From a checkpoint of a small rotation predictor.
Training: cautious_adamw at rate 0.0013, 5900 steps.
Rows from expert 3 of block 5, named by matrix and row number. Rows with one number belong to one neuron. Each number is 50 + 10 x the weight over its row's rms, rounded and kept within 0 to 99. All counts start at 0.
# up: expert up (model.blocks.5.mlp.up, 8x320x320), inputs 64-127
# down: expert down (model.blocks.5.mlp.down, 8x320x320, transposed), outputs 64-127
up.127:57 41 43 48 48 55 52 56 59 56 34 70 57 58 65 70 40 34 56 35 62 50 38 58 51 60 65 48 59 69 49 49 66 34 46 53 60 56 62 50 39 45 57 42 46 39 48 38 65 62 58 40 50 52 41 30 46 65 46 64 55 56 43 47
down.127:42 58 56 52 54 57 41 50 52 55 45 43 57 45 61 41 42 56 72 47 46 60 67 38 51 45 53 39 50 60 41 67 49 51 54 53 51 47 36 47 44 43 41 40 38 53 50 40 51 50 43 33 52 67 28 52 34 47 68 66 39 32 44 51
up.128:52 50 55 45 58 45 28 42 74 49 54 38 52 55 41 59 55 40 47 62 53 37 60 65 28 58 41 52 64 69 54 66 40 45 58 48 49 64 58 39 47 43 57 76 69 52 51 50 69 59 35 38 40 55 61 54 48 48 41 51 64 41 52 48
down.128:49 51 49 36 52 64 39 49 39 44 43 49 46 49 60 47 52 55 54 46 56 41 47 46 67 53 55 37 66 55 52 37 39 53 42 44 37 45 36 38 58 57 56 40 35 44 45 42 39 62 45 45 50 65 54 55 58 53 43 52 32 48 62 55
up.129:45 46 56 42 38 40 39 49 67 50 36 33 69 54 37 66 34 57 47 40 51 64 39 25 57 40 32 48 46 58 57 66 54 41 53 42 37 45 41 45 69 41 43 70 60 63 64 55 54 41 59 30 48 58 58 35 52 57 47 47 40 49 64 48
down.129:59 65 51 45 65 58 59 42 61 67 50 68 50 43 43 44 48 70 43 58 60 46 41 39 50 54 40 53 57 25 50 33 52 46 52 42 49 53 48 43 53 55 43 38 60 37 52 48 47 56 56 48 46 43 50 48 54 56 45 52 52 56 49 63
up.130:57 54 61 48 50 63 54 54 47 53 50 50 60 46 62 41 51 53 44 55 56 34 82 45 46 50 50 53 47 52 51 78 39 64 32 51 49 47 82 57 45 45 57 86 55 66 54 33 47 52 50 42 47 57 38 55 47 38 52 62 65 61 47 28
down.130:40 60 44 36 45 67 50 56 58 53 57 47 40 55 54 40 60 43 50 32 46 48 45 61 50 51 57 60 54 40 40 33 49 57 55 56 60 50 36 47 53 49 45 59 35 42 44 60 43 54 67 57 56 55 59 49 56 52 57 33 34 55 61 59
up.131:58 62 48 60 46 48 58 54 48 33 49 28 52 49 54 33 34 52 34 46 51 43 62 54 47 33 60 40 42 50 47 76 51 56 48 44 40 53 77 73 36 26 53 80 62 74 64 40 57 54 35 43 53 41 42 49 43 44 55 60 33 45 44 35
down.131:51 64 64 37 38 44 34 44 55 48 50 60 41 49 54 47 43 61 35 35 45 65 48 47 58 55 52 60 52 50 49 25 42 54 53 43 45 47 49 47 61 51 43 41 47 36 43 56 48 39 72 50 39 38 56 58 59 44 54 52 56 34 44 80
up.132:42 39 64 52 47 53 32 47 66 49 31 57 58 45 55 54 51 47 64 48 37 56 37 54 54 46 50 43 52 70 36 42 58 54 50 50 53 65 66 45 44 47 40 44 39 54 63 63 37 54 43 36 42 68 39 41 41 46 52 59 57 67 70 42
down.132:54 44 44 69 53 49 55 49 51 41 36 52 55 61 60 42 40 49 73 63 52 50 50 50 39 54 52 41 55 56 49 60 56 45 45 43 49 54 50 46 39 43 56 49 36 56 34 38 62 50 40 48 69 51 38 47 20 58 55 59 53 52 66 44
up.133:50 72 57 52 39 40 54 37 52 42 52 45 40 46 53 43 44 61 44 46 49 50 59 49 36 46 41 62 45 48 52 45 60 55 54 56 59 43 52 58 47 46 45 44 53 36 35 66 64 69 64 52 53 54 45 38 48 47 38 62 40 42 59 29
down.133:59 57 43 53 49 70 51 54 48 27 40 29 50 62 42 41 55 51 43 50 22 52 42 55 34 63 46 47 61 56 41 67 46 35 30 61 49 58 44 35 61 50 42 65 25 55 44 52 47 48 56 50 43 46 41 57 53 43 55 47 48 64 43 51
up.134:45 42 52 49 47 48 36 40 31 38 51 28 43 59 47 55 49 61 62 57 53 47 71 40 42 37 56 56 59 35 45 58 47 51 43 48 41 66 77 59 46 36 50 76 65 59 47 51 48 55 47 38 52 45 37 60 36 53 59 60 46 51 48 35
down.134:50 73 50 34 39 64 48 48 44 55 50 59 38 40 46 57 65 52 46 48 61 41 45 41 48 59 60 45 41 38 44 33 44 61 37 49 46 46 49 53 62 52 44 54 48 23 46 48 28 51 61 62 45 37 52 49 54 44 39 49 60 52 50 59
up.135:42 64 52 52 57 30 53 47 56 41 48 27 62 51 51 60 55 67 42 64 54 54 56 47 52 39 30 65 61 41 58 48 57 45 66 52 45 46 44 63 38 37 48 50 66 54 39 50 55 45 73 48 33 41 66 43 45 53 52 46 54 61 46 42
down.135:40 63 45 64 52 62 56 54 61 45 53 65 40 27 58 40 49 61 38 35 61 50 55 45 52 34 47 39 54 31 48 36 57 46 32 60 52 37 44 38 70 82 46 32 44 34 58 52 58 38 61 62 53 55 71 52 59 51 38 56 43 52 50 81
up.136:53 60 41 50 39 44 50 48 52 41 53 39 59 68 53 44 49 52 50 71 40 48 44 42 49 47 49 58 42 67 56 45 65 57 71 45 59 74 66 52 40 36 66 44 66 56 57 50 62 17 73 45 66 62 67 39 56 68 42 72 47 72 60 59
down.136:54 55 56 46 45 53 61 58 49 38 38 50 51 41 61 50 44 54 45 43 63 50 49 37 49 47 51 39 45 39 58 52 53 45 43 57 43 52 22 38 47 70 52 29 34 31 56 47 45 51 48 30 62 59 67 41 53 40 43 56 56 54 52 76
up.137:49 69 56 41 44 50 45 46 48 34 39 37 64 62 44 40 46 47 47 71 36 64 52 17 65 45 35 55 66 39 43 48 51 62 72 40 57 57 46 55 41 67 38 57 61 51 66 56 57 29 75 53 49 62 74 39 42 44 55 51 56 48 60 50
down.137:68 56 46 64 57 50 49 64 60 44 43 59 50 54 60 52 48 47 54 59 41 39 41 57 53 37 61 46 54 46 56 46 50 55 53 52 38 36 36 44 46 75 54 22 48 26 47 45 60 40 58 38 67 27 51 48 48 71 48 75 60 46 48 85
up.138:37 68 38 52 54 39 49 56 49 41 44 33 64 57 55 37 68 55 39 74 59 61 42 38 52 49 46 74 44 49 54 50 46 64 57 48 42 36 53 49 54 49 39 65 73 44 53 34 51 24 59 41 53 36 64 50 50 61 43 38 44 45 41 38
down.138:34 38 56 41 55 59 50 53 40 60 53 58 37 50 48 58 55 39 30 60 51 41 49 42 47 56 53 56 42 38 50 41 31 52 46 42 51 31 41 38 67 72 44 21 34 25 34 58 40 53 80 43 33 63 57 53 71 45 52 53 60 52 38 99
up.139:46 30 60 50 49 58 50 59 45 49 53 77 40 38 52 77 48 45 73 40 51 51 54 69 58 56 61 49 49 75 40 35 52 38 33 57 51 45 35 36 55 49 53 45 32 41 50 45 53 64 38 56 44 50 27 44 46 53 38 54 43 56 53 65
down.139:56 39 47 51 46 51 48 48 47 42 43 48 61 60 54 56 55 46 67 50 42 61 52 50 58 50 52 45 63 66 51 58 48 57 42 47 49 55 54 47 40 41 57 54 39 68 48 54 53 55 29 41 49 45 39 43 18 48 56 64 38 45 51 23
up.140:50 54 54 54 39 54 53 42 55 39 70 46 54 45 62 33 41 49 62 44 61 60 56 46 50 61 50 49 51 29 38 57 46 55 37 58 54 61 73 41 30 25 43 65 57 69 45 47 51 52 27 49 53 56 47 60 37 59 55 45 40 43 49 19
down.140:46 67 46 47 50 58 36 47 43 56 41 64 36 44 31 57 61 61 46 36 57 46 40 41 49 52 46 73 50 48 50 48 59 58 43 61 39 60 46 69 50 53 46 44 50 42 53 66 53 51 57 60 49 34 52 46 59 44 46 58 51 49 51 81
up.141:63 46 44 50 49 44 58 52 44 48 29 42 68 70 41 59 59 48 35 65 49 62 26 34 46 47 48 54 57 54 39 51 46 43 63 42 42 69 39 39 53 53 37 57 52 64 46 56 54 34 71 47 46 56 53 56 33 51 46 52 54 46 58 51
down.141:55 55 51 38 48 58 53 60 44 39 53 67 36 44 54 40 51 55 42 54 50 45 36 42 70 44 47 47 51 38 60 48 59 60 50 48 35 32 39 48 42 43 56 26 44 30 49 36 55 49 61 46 41 40 48 41 54 53 39 65 51 63 42 83
up.142:36 43 47 53 44 40 27 43 49 48 51 40 44 44 47 57 56 34 67 56 41 42 45 57 61 47 43 46 67 55 23 52 53 44 47 59 55 52 60 58 39 52 60 58 40 63 53 52 51 47 49 55 26 53 41 47 31 46 56 52 49 47 49 60
down.142:41 44 40 50 56 49 53 43 51 50 52 47 44 54 60 39 40 52 75 48 37 55 58 54 47 55 54 41 59 54 55 60 68 48 31 49 46 45 49 43 42 46 42 36 40 68 33 50 47 51 36 38 68 42 38 53 30 51 51 62 55 41 67 45
up.143:38 44 62 60 47 62 32 43 46 65 62 63 70 67 63 64 49 39 39 43 54 51 73 45 46 41 53 66 47 48 57 59 38 48 76 52 58 54 48 64 50 63 33 50 46 37 52 38 46 67 38 51 64 48 55 43 44 40 43 38 31 52 48 63
down.143:59 63 36 51 41 41 46 52 41 57 60 39 53 53 59 50 74 44 45 46 50 58 62 66 60 52 55 29 65 62 42 44 44 58 51 43 54 55 38 33 48 36 46 56 46 37 58 60 64 46 43 48 53 52 56 40 38 44 54 49 66 49 42 46
up.144:46 55 38 60 38 46 53 47 60 37 42 26 56 34 60 39 47 48 50 49 50 61 63 57 42 42 52 55 61 43 59 78 45 50 42 54 66 51 72 68 47 31 48 79 75 67 62 52 52 52 47 47 50 44 37 62 41 58 47 56 42 65 64 30
down.144:54 56 67 36 47 57 40 60 52 59 58 64 33 49 48 47 67 49 38 43 41 44 34 59 63 66 48 61 59 40 56 41 43 52 57 56 51 45 39 37 51 47 57 50 68 59 45 45 47 48 69 52 47 48 52 61 62 40 53 49 62 52 49 60
up.145:45 44 39 68 57 51 40 56 46 43 43 53 67 68 50 34 57 52 39 57 40 47 50 40 45 44 46 50 68 41 60 42 54 57 61 46 48 61 37 45 29 62 54 36 53 61 69 44 61 30 73 54 39 63 65 58 30 54 44 32 51 46 65 47
down.145:41 64 53 47 41 45 52 60 60 61 44 56 54 41 49 59 39 44 47 51 66 54 47 32 26 40 66 62 33 44 65 41 44 56 65 64 47 43 41 45 51 61 44 29 52 21 45 47 54 57 58 43 55 59 58 53 61 54 50 35 51 37 42 89
up.146:52 50 55 48 42 40 51 61 63 50 39 59 61 37 71 46 49 62 39 51 42 49 50 40 38 32 49 45 76 61 58 72 38 39 36 48 58 49 51 61 48 44 43 57 47 70 48 45 57 52 31 40 48 58 78 55 50 48 54 73 49 59 54 54
down.146:43 59 52 59 55 56 41 46 60 30 47 57 41 44 49 40 68 58 46 52 35 52 47 59 51 56 43 52 44 48 51 39 59 55 60 35 62 39 38 46 62 41 46 52 51 49 44 54 55 45 44 48 66 40 42 49 56 47 38 47 49 61 57 44
up.147:46 24 55 45 50 62 52 50 39 68 50 75 29 32 51 80 49 47 62 46 57 42 41 62 45 52 60 51 57 60 36 27 49 39 40 46 45 50 38 37 57 65 55 23 26 38 54 50 38 68 33 64 40 47 35 35 55 45 49 46 56 55 47 69
down.147:40 35 49 56 44 43 47 46 44 46 45 56 63 62 55 64 50 46 73 57 47 58 55 58 50 45 49 47 56 63 52 67 58 50 52 49 50 54 56 48 40 50 52 56 33 63 54 48 52 58 38 45 49 46 48 45 23 54 53 66 43 48 52 32
up.148:60 50 49 45 64 39 55 48 38 26 54 35 60 56 49 30 55 55 45 43 44 36 50 49 43 55 55 39 60 49 60 69 47 52 53 50 58 44 79 52 48 34 47 79 60 61 45 53 50 45 43 47 53 56 46 50 40 41 51 42 58 41 36 17
down.148:54 64 70 33 46 43 29 48 34 53 53 62 38 58 44 44 63 48 42 51 43 56 46 54 53 51 44 67 45 50 46 36 60 53 41 53 54 51 47 49 56 59 56 18 44 45 43 55 51 47 55 68 52 47 50 53 62 48 50 46 68 59 49 64
up.149:46 50 45 63 59 53 40 55 37 31 28 39 60 51 48 41 23 53 36 53 45 47 56 37 47 40 46 50 56 48 65 60 70 38 42 38 50 56 57 59 28 41 47 84 76 69 40 45 57 64 54 42 63 43 37 67 35 60 50 51 46 45 54 46
down.149:45 74 47 54 64 54 48 61 48 55 43 56 42 46 47 39 48 40 30 29 55 51 40 36 44 34 61 53 53 56 54 47 50 54 44 53 60 45 43 44 78 61 46 30 57 40 57 59 55 53 56 56 33 50 47 57 63 62 46 50 41 56 58 56
up.150:45 20 51 51 52 52 53 52 46 75 52 70 34 30 54 67 54 57 71 29 50 46 46 64 52 51 66 47 52 67 44 40 44 45 33 57 56 39 48 39 62 66 44 38 29 35 58 55 41 64 27 58 39 58 30 47 57 53 41 53 59 55 49 64
down.150:47 35 41 61 48 44 48 39 46 46 43 49 63 60 56 57 54 45 70 52 45 54 62 60 52 46 54 49 61 68 46 61 49 54 42 41 46 60 56 45 42 46 61 61 38 60 44 51 56 47 34 46 51 51 40 38 23 59 57 57 46 46 54 29
up.151:49 24 49 52 55 58 65 45 56 51 39 51 46 41 57 70 47 48 65 56 39 46 41 71 53 40 56 54 59 72 29 51 48 35 41 49 52 40 47 38 43 49 48 43 42 34 40 42 38 70 21 52 41 59 28 48 57 44 45 58 34 54 42 62
down.151:55 40 43 59 48 44 61 41 47 45 41 40 54 56 64 51 51 48 64 53 46 51 53 47 57 51 55 42 55 61 51 62 62 54 50 43 56 51 50 49 30 43 49 57 37 62 41 47 62 52 29 39 56 50 33 38 26 48 48 58 55 42 62 28
up.152:40 37 44 49 58 59 44 49 45 60 36 65 37 35 62 68 58 48 60 47 47 53 43 68 57 53 51 49 56 54 48 44 53 41 51 59 60 46 55 46 41 51 59 45 42 47 42 50 42 54 42 56 47 54 40 38 42 48 50 58 45 45 55 58
down.152:46 43 48 53 50 54 54 52 51 60 48 49 62 55 57 45 45 56 77 44 43 48 48 46 56 41 52 48 60 68 51 68 54 44 42 48 56 49 58 48 39 49 47 56 33 59 46 46 57 48 36 52 57 44 49 43 26 54 50 62 56 50 62 41
up.153:48 27 63 43 47 52 42 50 55 37 60 51 62 69 45 50 39 57 54 73 35 51 50 62 38 54 40 51 41 63 54 27 41 47 53 36 54 58 41 43 61 39 44 57 68 47 52 53 39 46 57 47 61 40 71 37 54 54 50 55 54 56 54 37
down.153:50 51 50 56 61 61 51 67 68 55 52 60 40 42 57 50 52 39 43 43 58 29 41 56 58 57 59 41 51 32 76 45 48 51 36 61 44 49 32 38 54 57 52 41 24 36 69 45 48 40 48 51 46 44 72 41 57 60 44 59 53 69 51 71
up.154:48 57 42 56 59 37 46 39 42 61 50 70 54 56 39 54 55 43 49 43 38 80 49 46 36 54 54 32 52 53 48 49 45 38 56 68 50 56 42 51 50 39 54 59 63 47 69 36 50 30 65 51 54 61 50 52 64 47 56 61 38 56 60 63
down.154:59 64 49 41 54 60 53 51 47 50 50 66 40 41 69 36 58 54 67 53 45 38 63 44 56 41 42 50 31 41 62 37 53 42 38 33 55 39 50 52 56 58 51 49 46 33 44 42 42 60 53 42 44 51 32 32 50 48 46 62 51 57 58 50
up.155:55 32 42 54 50 59 65 62 51 54 40 71 52 36 64 65 60 47 49 51 53 57 48 63 53 38 62 38 58 64 55 37 49 67 40 51 60 62 39 40 46 38 67 54 47 59 62 40 52 58 43 53 58 60 51 43 53 58 42 57 36 53 45 45
down.155:39 40 43 56 51 46 53 59 42 45 45 60 50 55 62 46 52 52 82 51 28 58 56 45 50 37 57 42 58 62 57 62 55 60 50 43 52 36 49 47 42 44 53 43 37 58 42 53 50 59 37 44 50 57 41 47 32 66 58 54 55 42 49 34
up.156:53 59 56 59 40 39 63 58 57 52 41 46 51 50 57 62 60 50 50 87 70 40 44 53 39 53 38 51 55 54 51 60 41 57 61 61 46 64 58 47 46 74 51 48 59 58 59 54 66 36 53 44 50 40 66 58 45 52 54 37 58 61 53 55
down.156:35 47 33 55 42 44 48 43 43 47 38 69 29 42 51 28 37 46 54 55 53 44 50 42 51 58 56 51 45 39 55 52 47 50 48 45 35 48 29 22 68 63 62 40 58 27 57 44 37 52 63 43 34 64 57 33 52 52 41 58 51 51 62 80
up.157:48 19 54 53 54 52 49 48 42 66 55 79 25 29 56 70 48 43 62 38 59 42 42 61 54 54 66 40 53 61 53 43 53 37 35 46 58 49 39 40 66 59 52 37 29 45 45 57 30 75 37 53 41 52 21 48 63 47 50 58 47 49 44 61
down.157:46 32 57 56 42 43 52 43 50 51 44 51 53 63 58 55 51 47 61 54 51 58 59 60 51 53 49 52 55 61 50 62 52 55 49 47 51 49 57 43 42 40 60 64 42 69 50 46 54 56 36 46 50 54 37 41 25 54 50 63 51 51 49 29
up.158:33 42 33 40 38 61 59 36 46 44 45 41 61 58 46 63 39 57 67 39 53 50 45 39 47 34 51 50 54 75 51 41 55 52 44 47 50 38 59 56 48 62 66 40 53 57 59 40 58 43 47 51 58 47 45 47 46 59 41 58 38 55 47 54
down.158:36 45 47 44 56 54 61 41 40 46 48 43 35 32 70 53 57 56 56 58 55 68 42 35 41 47 40 33 45 49 61 49 54 39 57 42 40 60 44 45 56 60 49 30 44 34 61 48 52 61 44 62 39 49 51 33 55 61 50 55 48 38 46 53
up.159:61 35 36 59 49 47 61 65 60 54 35 56 32 41 63 58 49 45 53 49 71 32 56 42 50 55 61 42 51 44 49 50 46 41 59 47 63 49 46 59 38 55 41 51 40 56 39 57 46 53 54 66 55 45 44 42 57 58 51 45 40 50 57 47
down.159:47 33 39 51 56 50 61 45 46 43 45 40 47 58 56 54 59 40 73 63 46 50 66 34 35 58 42 29 54 48 38 35 42 53 45 39 59 44 47 56 53 46 55 39 33 41 67 46 62 69 51 28 36 38 31 58 38 39 50 37 46 53 49 43
up.160:50 25 61 62 68 63 52 49 51 61 50 77 44 41 53 71 52 50 68 52 47 43 52 66 51 54 66 43 56 68 44 50 50 47 32 60 49 40 36 31 55 55 60 39 42 43 50 43 38 62 27 51 54 44 33 34 58 58 52 63 57 48 50 37
down.160:49 38 50 53 55 41 51 42 52 44 43 47 57 60 61 54 53 49 62 54 41 54 55 52 54 39 46 55 59 58 50 64 55 52 50 48 54 56 62 51 40 34 62 61 36 72 52 46 55 50 36 39 54 51 34 42 22 48 58 58 52 51 57 33
up.161:45 40 38 50 54 64 58 39 49 53 52 62 57 66 41 46 37 34 39 38 50 52 46 45 49 58 55 62 69 59 48 66 65 44 59 44 46 43 68 53 34 47 39 39 67 80 47 61 42 38 51 39 52 45 35 49 33 56 30 35 48 53 57 49
down.161:54 47 49 48 33 34 48 50 53 54 56 45 39 54 54 46 34 25 38 50 32 37 56 46 41 43 59 45 57 43 51 45 42 56 53 53 60 60 71 30 57 43 46 27 35 48 57 54 65 52 50 39 59 33 53 46 50 57 61 32 46 45 58 65
up.162:47 51 45 53 36 46 42 47 45 64 37 56 48 64 44 54 53 52 56 34 69 61 54 52 50 47 68 56 65 68 40 58 61 55 45 72 47 61 50 36 50 44 42 42 53 57 29 53 55 41 48 47 63 39 40 32 53 53 49 30 35 37 47 47
down.162:45 40 53 66 49 44 41 43 51 62 61 57 57 24 51 48 42 57 51 52 50 60 55 35 58 39 46 43 55 57 36 46 64 39 43 54 44 50 38 58 53 49 57 30 42 42 52 41 61 54 43 61 41 52 36 50 40 50 47 51 51 66 58 44
up.163:46 31 56 57 51 58 62 52 65 64 52 59 39 49 43 68 66 28 62 53 33 47 43 47 58 38 68 38 56 47 54 46 54 52 50 42 48 48 44 48 41 43 58 46 48 58 51 48 35 46 49 55 51 63 29 56 54 67 47 45 35 62 44 53
down.163:52 41 52 54 54 50 59 52 49 57 38 43 42 66 56 51 42 40 69 50 48 61 60 52 55 58 55 45 62 57 44 62 63 47 47 50 55 56 56 48 43 39 45 57 34 58 43 48 54 50 41 42 53 64 42 50 15 51 57 63 54 41 51 38
up.164:61 52 57 51 48 49 55 53 54 44 54 40 49 52 58 31 47 45 42 50 47 57 50 44 51 40 34 41 60 46 49 52 37 53 44 46 54 65 80 50 54 37 55 51 56 62 38 54 53 56 45 37 36 50 62 50 32 51 47 46 43 52 62 26
down.164:48 53 41 36 61 60 57 59 55 52 63 51 40 53 52 47 53 39 28 54 52 44 39 48 38 52 60 47 52 22 54 56 53 39 48 51 39 59 40 50 69 53 50 58 49 27 49 41 49 66 54 60 51 53 64 52 81 41 43 49 57 53 45 69
up.165:50 31 48 77 42 42 43 49 66 69 40 46 49 28 40 53 45 60 61 39 50 52 43 35 52 62 65 38 61 62 51 63 60 67 37 61 53 43 48 45 46 55 43 47 72 61 61 58 53 56 60 39 41 55 63 52 60 49 62 50 51 74 55 45
down.165:38 37 34 53 41 58 44 57 41 53 60 62 40 62 54 67 65 53 63 52 47 36 54 61 46 50 59 58 51 50 53 45 56 41 58 46 34 48 43 49 62 51 58 45 46 44 45 48 57 55 53 52 44 52 72 32 54 53 46 72 40 38 65 56
up.166:39 60 46 51 60 41 49 60 59 44 47 40 61 50 48 36 36 53 46 39 41 70 57 52 50 40 33 43 41 49 53 61 57 47 52 41 60 43 57 57 41 42 50 56 57 57 49 37 48 60 56 58 44 48 44 48 43 37 55 63 50 60 51 27
down.166:49 58 51 53 63 53 57 48 51 50 54 40 29 55 52 57 47 39 42 48 45 44 56 49 43 59 50 54 40 56 56 28 34 52 58 60 52 48 37 40 54 60 55 31 48 40 40 49 43 56 70 68 51 54 48 41 60 45 46 39 55 62 32 66
up.167:31 50 53 55 57 52 59 60 29 54 31 52 52 68 42 50 56 46 64 50 53 43 56 41 30 53 45 53 57 55 45 48 48 40 64 63 47 52 56 34 54 51 65 44 55 45 42 61 59 23 66 52 64 57 51 36 46 48 63 51 46 61 37 60
down.167:44 37 53 35 44 72 51 64 62 52 49 62 48 35 51 55 62 47 62 41 43 43 58 52 46 38 47 64 55 50 49 36 66 49 48 60 45 60 51 43 43 39 55 30 39 55 41 44 57 37 51 54 45 54 55 46 47 64 67 47 72 43 54 68
up.168:45 53 57 42 33 51 72 50 47 37 51 28 52 57 46 54 44 56 41 61 55 39 60 47 48 66 38 50 40 41 63 74 51 49 38 48 55 47 68 52 37 35 53 68 72 66 51 50 39 67 34 39 55 60 53 49 51 65 56 58 37 35 49 35
down.168:45 63 51 42 45 61 43 39 36 47 51 48 28 43 57 48 49 47 34 48 67 55 29 39 57 46 52 43 50 56 48 42 45 55 44 47 55 42 53 41 71 38 48 38 63 52 48 47 53 62 69 64 44 46 55 42 66 70 49 48 46 49 35 71
up.169:44 65 46 48 54 44 49 55 45 37 46 32 51 44 49 48 53 43 39 54 45 40 58 39 27 54 52 43 46 32 46 66 40 68 47 50 43 58 82 55 41 30 57 56 65 63 52 53 47 56 42 26 51 38 32 45 38 65 36 44 59 52 55 36
down.169:53 56 54 36 52 57 36 50 39 57 48 51 44 59 57 49 58 39 46 45 51 56 61 46 43 57 67 57 57 47 24 44 45 46 50 46 62 52 23 57 68 61 57 23 68 36 45 46 54 44 59 57 46 45 42 50 44 36 58 44 48 46 40 72
up.170:54 60 42 49 46 46 50 59 51 34 54 36 58 48 41 39 45 44 47 19 37 43 74 37 45 49 54 33 43 44 61 61 72 49 51 52 57 51 71 69 23 29 25 76 65 56 48 39 66 64 53 52 48 50 57 72 49 58 59 44 32 56 50 43
down.170:56 52 53 47 50 50 62 65 49 28 44 55 41 56 55 46 61 62 40 53 46 39 49 43 51 40 45 57 46 48 55 31 43 46 46 54 62 41 38 42 65 45 56 32 52 46 54 57 57 68 62 85 52 56 42 67 65 34 63 56 56 38 31 70
up.171:49 49 44 50 51 71 52 51 36 61 54 25 61 58 47 37 44 40 50 36 52 49 70 35 55 62 35 40 38 66 56 63 41 55 58 44 56 51 75 67 27 19 47 78 73 61 36 51 55 49 49 44 43 47 41 52 48 30 57 55 50 56 54 47
down.171:55 54 45 38 48 51 46 45 56 50 53 50 41 43 53 51 48 57 31 27 44 49 39 56 52 45 59 43 42 37 53 54 38 55 48 62 55 39 41 51 62 55 48 43 76 42 46 46 48 52 62 58 41 51 48 59 68 48 47 52 65 49 33 73
up.172:58 54 45 54 56 59 64 50 31 40 57 34 62 38 52 40 49 45 36 50 48 63 62 25 58 45 40 54 60 55 63 72 45 52 48 38 53 62 58 52 41 48 58 61 68 71 54 42 68 30 55 52 49 43 49 50 44 55 53 39 45 39 58 57
down.172:50 53 53 50 61 59 44 48 51 43 61 39 52 46 39 28 48 54 34 51 42 35 50 36 50 52 69 52 56 35 64 38 59 45 48 62 38 35 60 33 47 63 50 55 38 33 30 42 54 47 42 50 61 48 41 54 54 51 39 32 30 57 47 71
up.173:48 59 34 51 42 53 49 35 40 45 49 33 53 41 46 49 35 49 47 45 40 46 49 42 59 57 37 41 61 55 56 76 46 51 31 57 56 51 65 63 60 38 51 58 54 61 48 49 53 67 47 39 45 38 38 46 35 45 62 42 50 42 45 34
down.173:47 69 57 38 65 48 55 57 56 49 62 65 21 48 38 44 57 46 30 49 46 51 43 49 39 42 38 46 51 43 51 32 45 63 58 55 47 51 52 42 70 57 55 24 60 25 52 51 41 45 59 47 54 39 52 36 60 49 70 37 40 55 52 83
up.174:57 71 50 71 46 64 44 58 39 44 40 32 48 49 56 47 48 36 56 49 32 56 66 26 44 44 34 49 55 52 58 66 50 53 60 26 48 52 66 63 36 28 47 70 68 66 50 47 53 57 52 48 51 18 46 49 31 53 68 61 32 47 45 19
down.174:44 41 70 57 58 54 48 36 45 56 63 50 29 25 44 59 49 42 41 55 45 52 59 48 45 44 71 52 57 44 62 36 41 55 41 56 55 46 39 44 42 59 74 36 60 38 59 49 48 55 56 55 47 47 62 40 53 50 51 40 69 42 41 57
up.175:53 20 66 51 51 64 52 53 45 72 55 75 35 34 54 78 50 48 70 39 53 42 45 62 51 53 66 56 53 67 48 34 40 39 39 56 57 37 40 40 60 68 56 36 30 37 53 48 34 68 40 64 44 53 28 43 57 53 42 50 53 53 45 57
down.175:48 37 46 53 49 44 47 45 48 49 39 47 61 60 52 51 51 42 73 55 46 52 51 56 51 45 53 45 65 65 48 65 51 56 47 58 50 55 51 48 36 46 55 53 38 62 46 53 52 56 31 45 52 50 41 42 25 49 49 62 42 45 53 25
up.176:48 43 53 51 53 55 52 69 41 46 43 67 48 53 54 76 68 47 54 50 61 47 40 50 44 67 38 30 62 59 35 46 52 47 38 58 48 62 43 49 59 48 51 41 39 56 51 55 38 48 57 52 74 36 42 55 44 60 61 40 24 51 63 34
down.176:48 42 56 61 65 45 67 65 55 36 61 57 53 57 39 47 46 49 63 55 46 58 57 51 49 42 54 34 45 33 54 49 64 46 44 57 39 40 32 51 48 46 48 45 28 52 33 41 42 60 33 38 55 53 46 57 41 45 47 50 42 35 40 28
up.177:45 50 78 59 57 52 38 54 33 40 53 41 58 63 71 55 46 44 44 42 64 54 46 71 38 41 60 50 69 48 45 40 42 52 31 67 40 45 42 54 53 46 42 79 38 34 56 52 59 62 40 52 54 54 37 38 58 53 57 61 48 69 43 51
down.177:47 36 46 40 40 60 59 52 44 44 41 57 40 44 63 32 56 56 44 42 33 41 68 41 48 53 44 46 62 39 43 55 54 38 48 32 48 30 40 56 66 55 41 41 40 57 45 50 61 59 48 46 68 51 61 54 67 46 55 43 66 54 32 36
up.178:41 50 48 53 33 67 54 37 42 41 56 35 65 49 57 38 41 42 55 39 51 61 60 35 49 52 52 52 42 63 54 54 49 45 48 49 55 41 75 76 45 38 46 65 57 50 42 57 31 39 38 40 57 52 52 64 49 43 33 63 47 47 43 26
down.178:54 64 62 31 41 60 52 54 51 40 50 53 39 63 49 43 58 66 51 47 50 27 53 45 35 51 51 52 66 54 38 57 41 45 50 63 44 48 46 61 56 49 58 36 43 32 41 56 43 41 53 55 58 65 47 49 66 56 38 44 53 59 50 75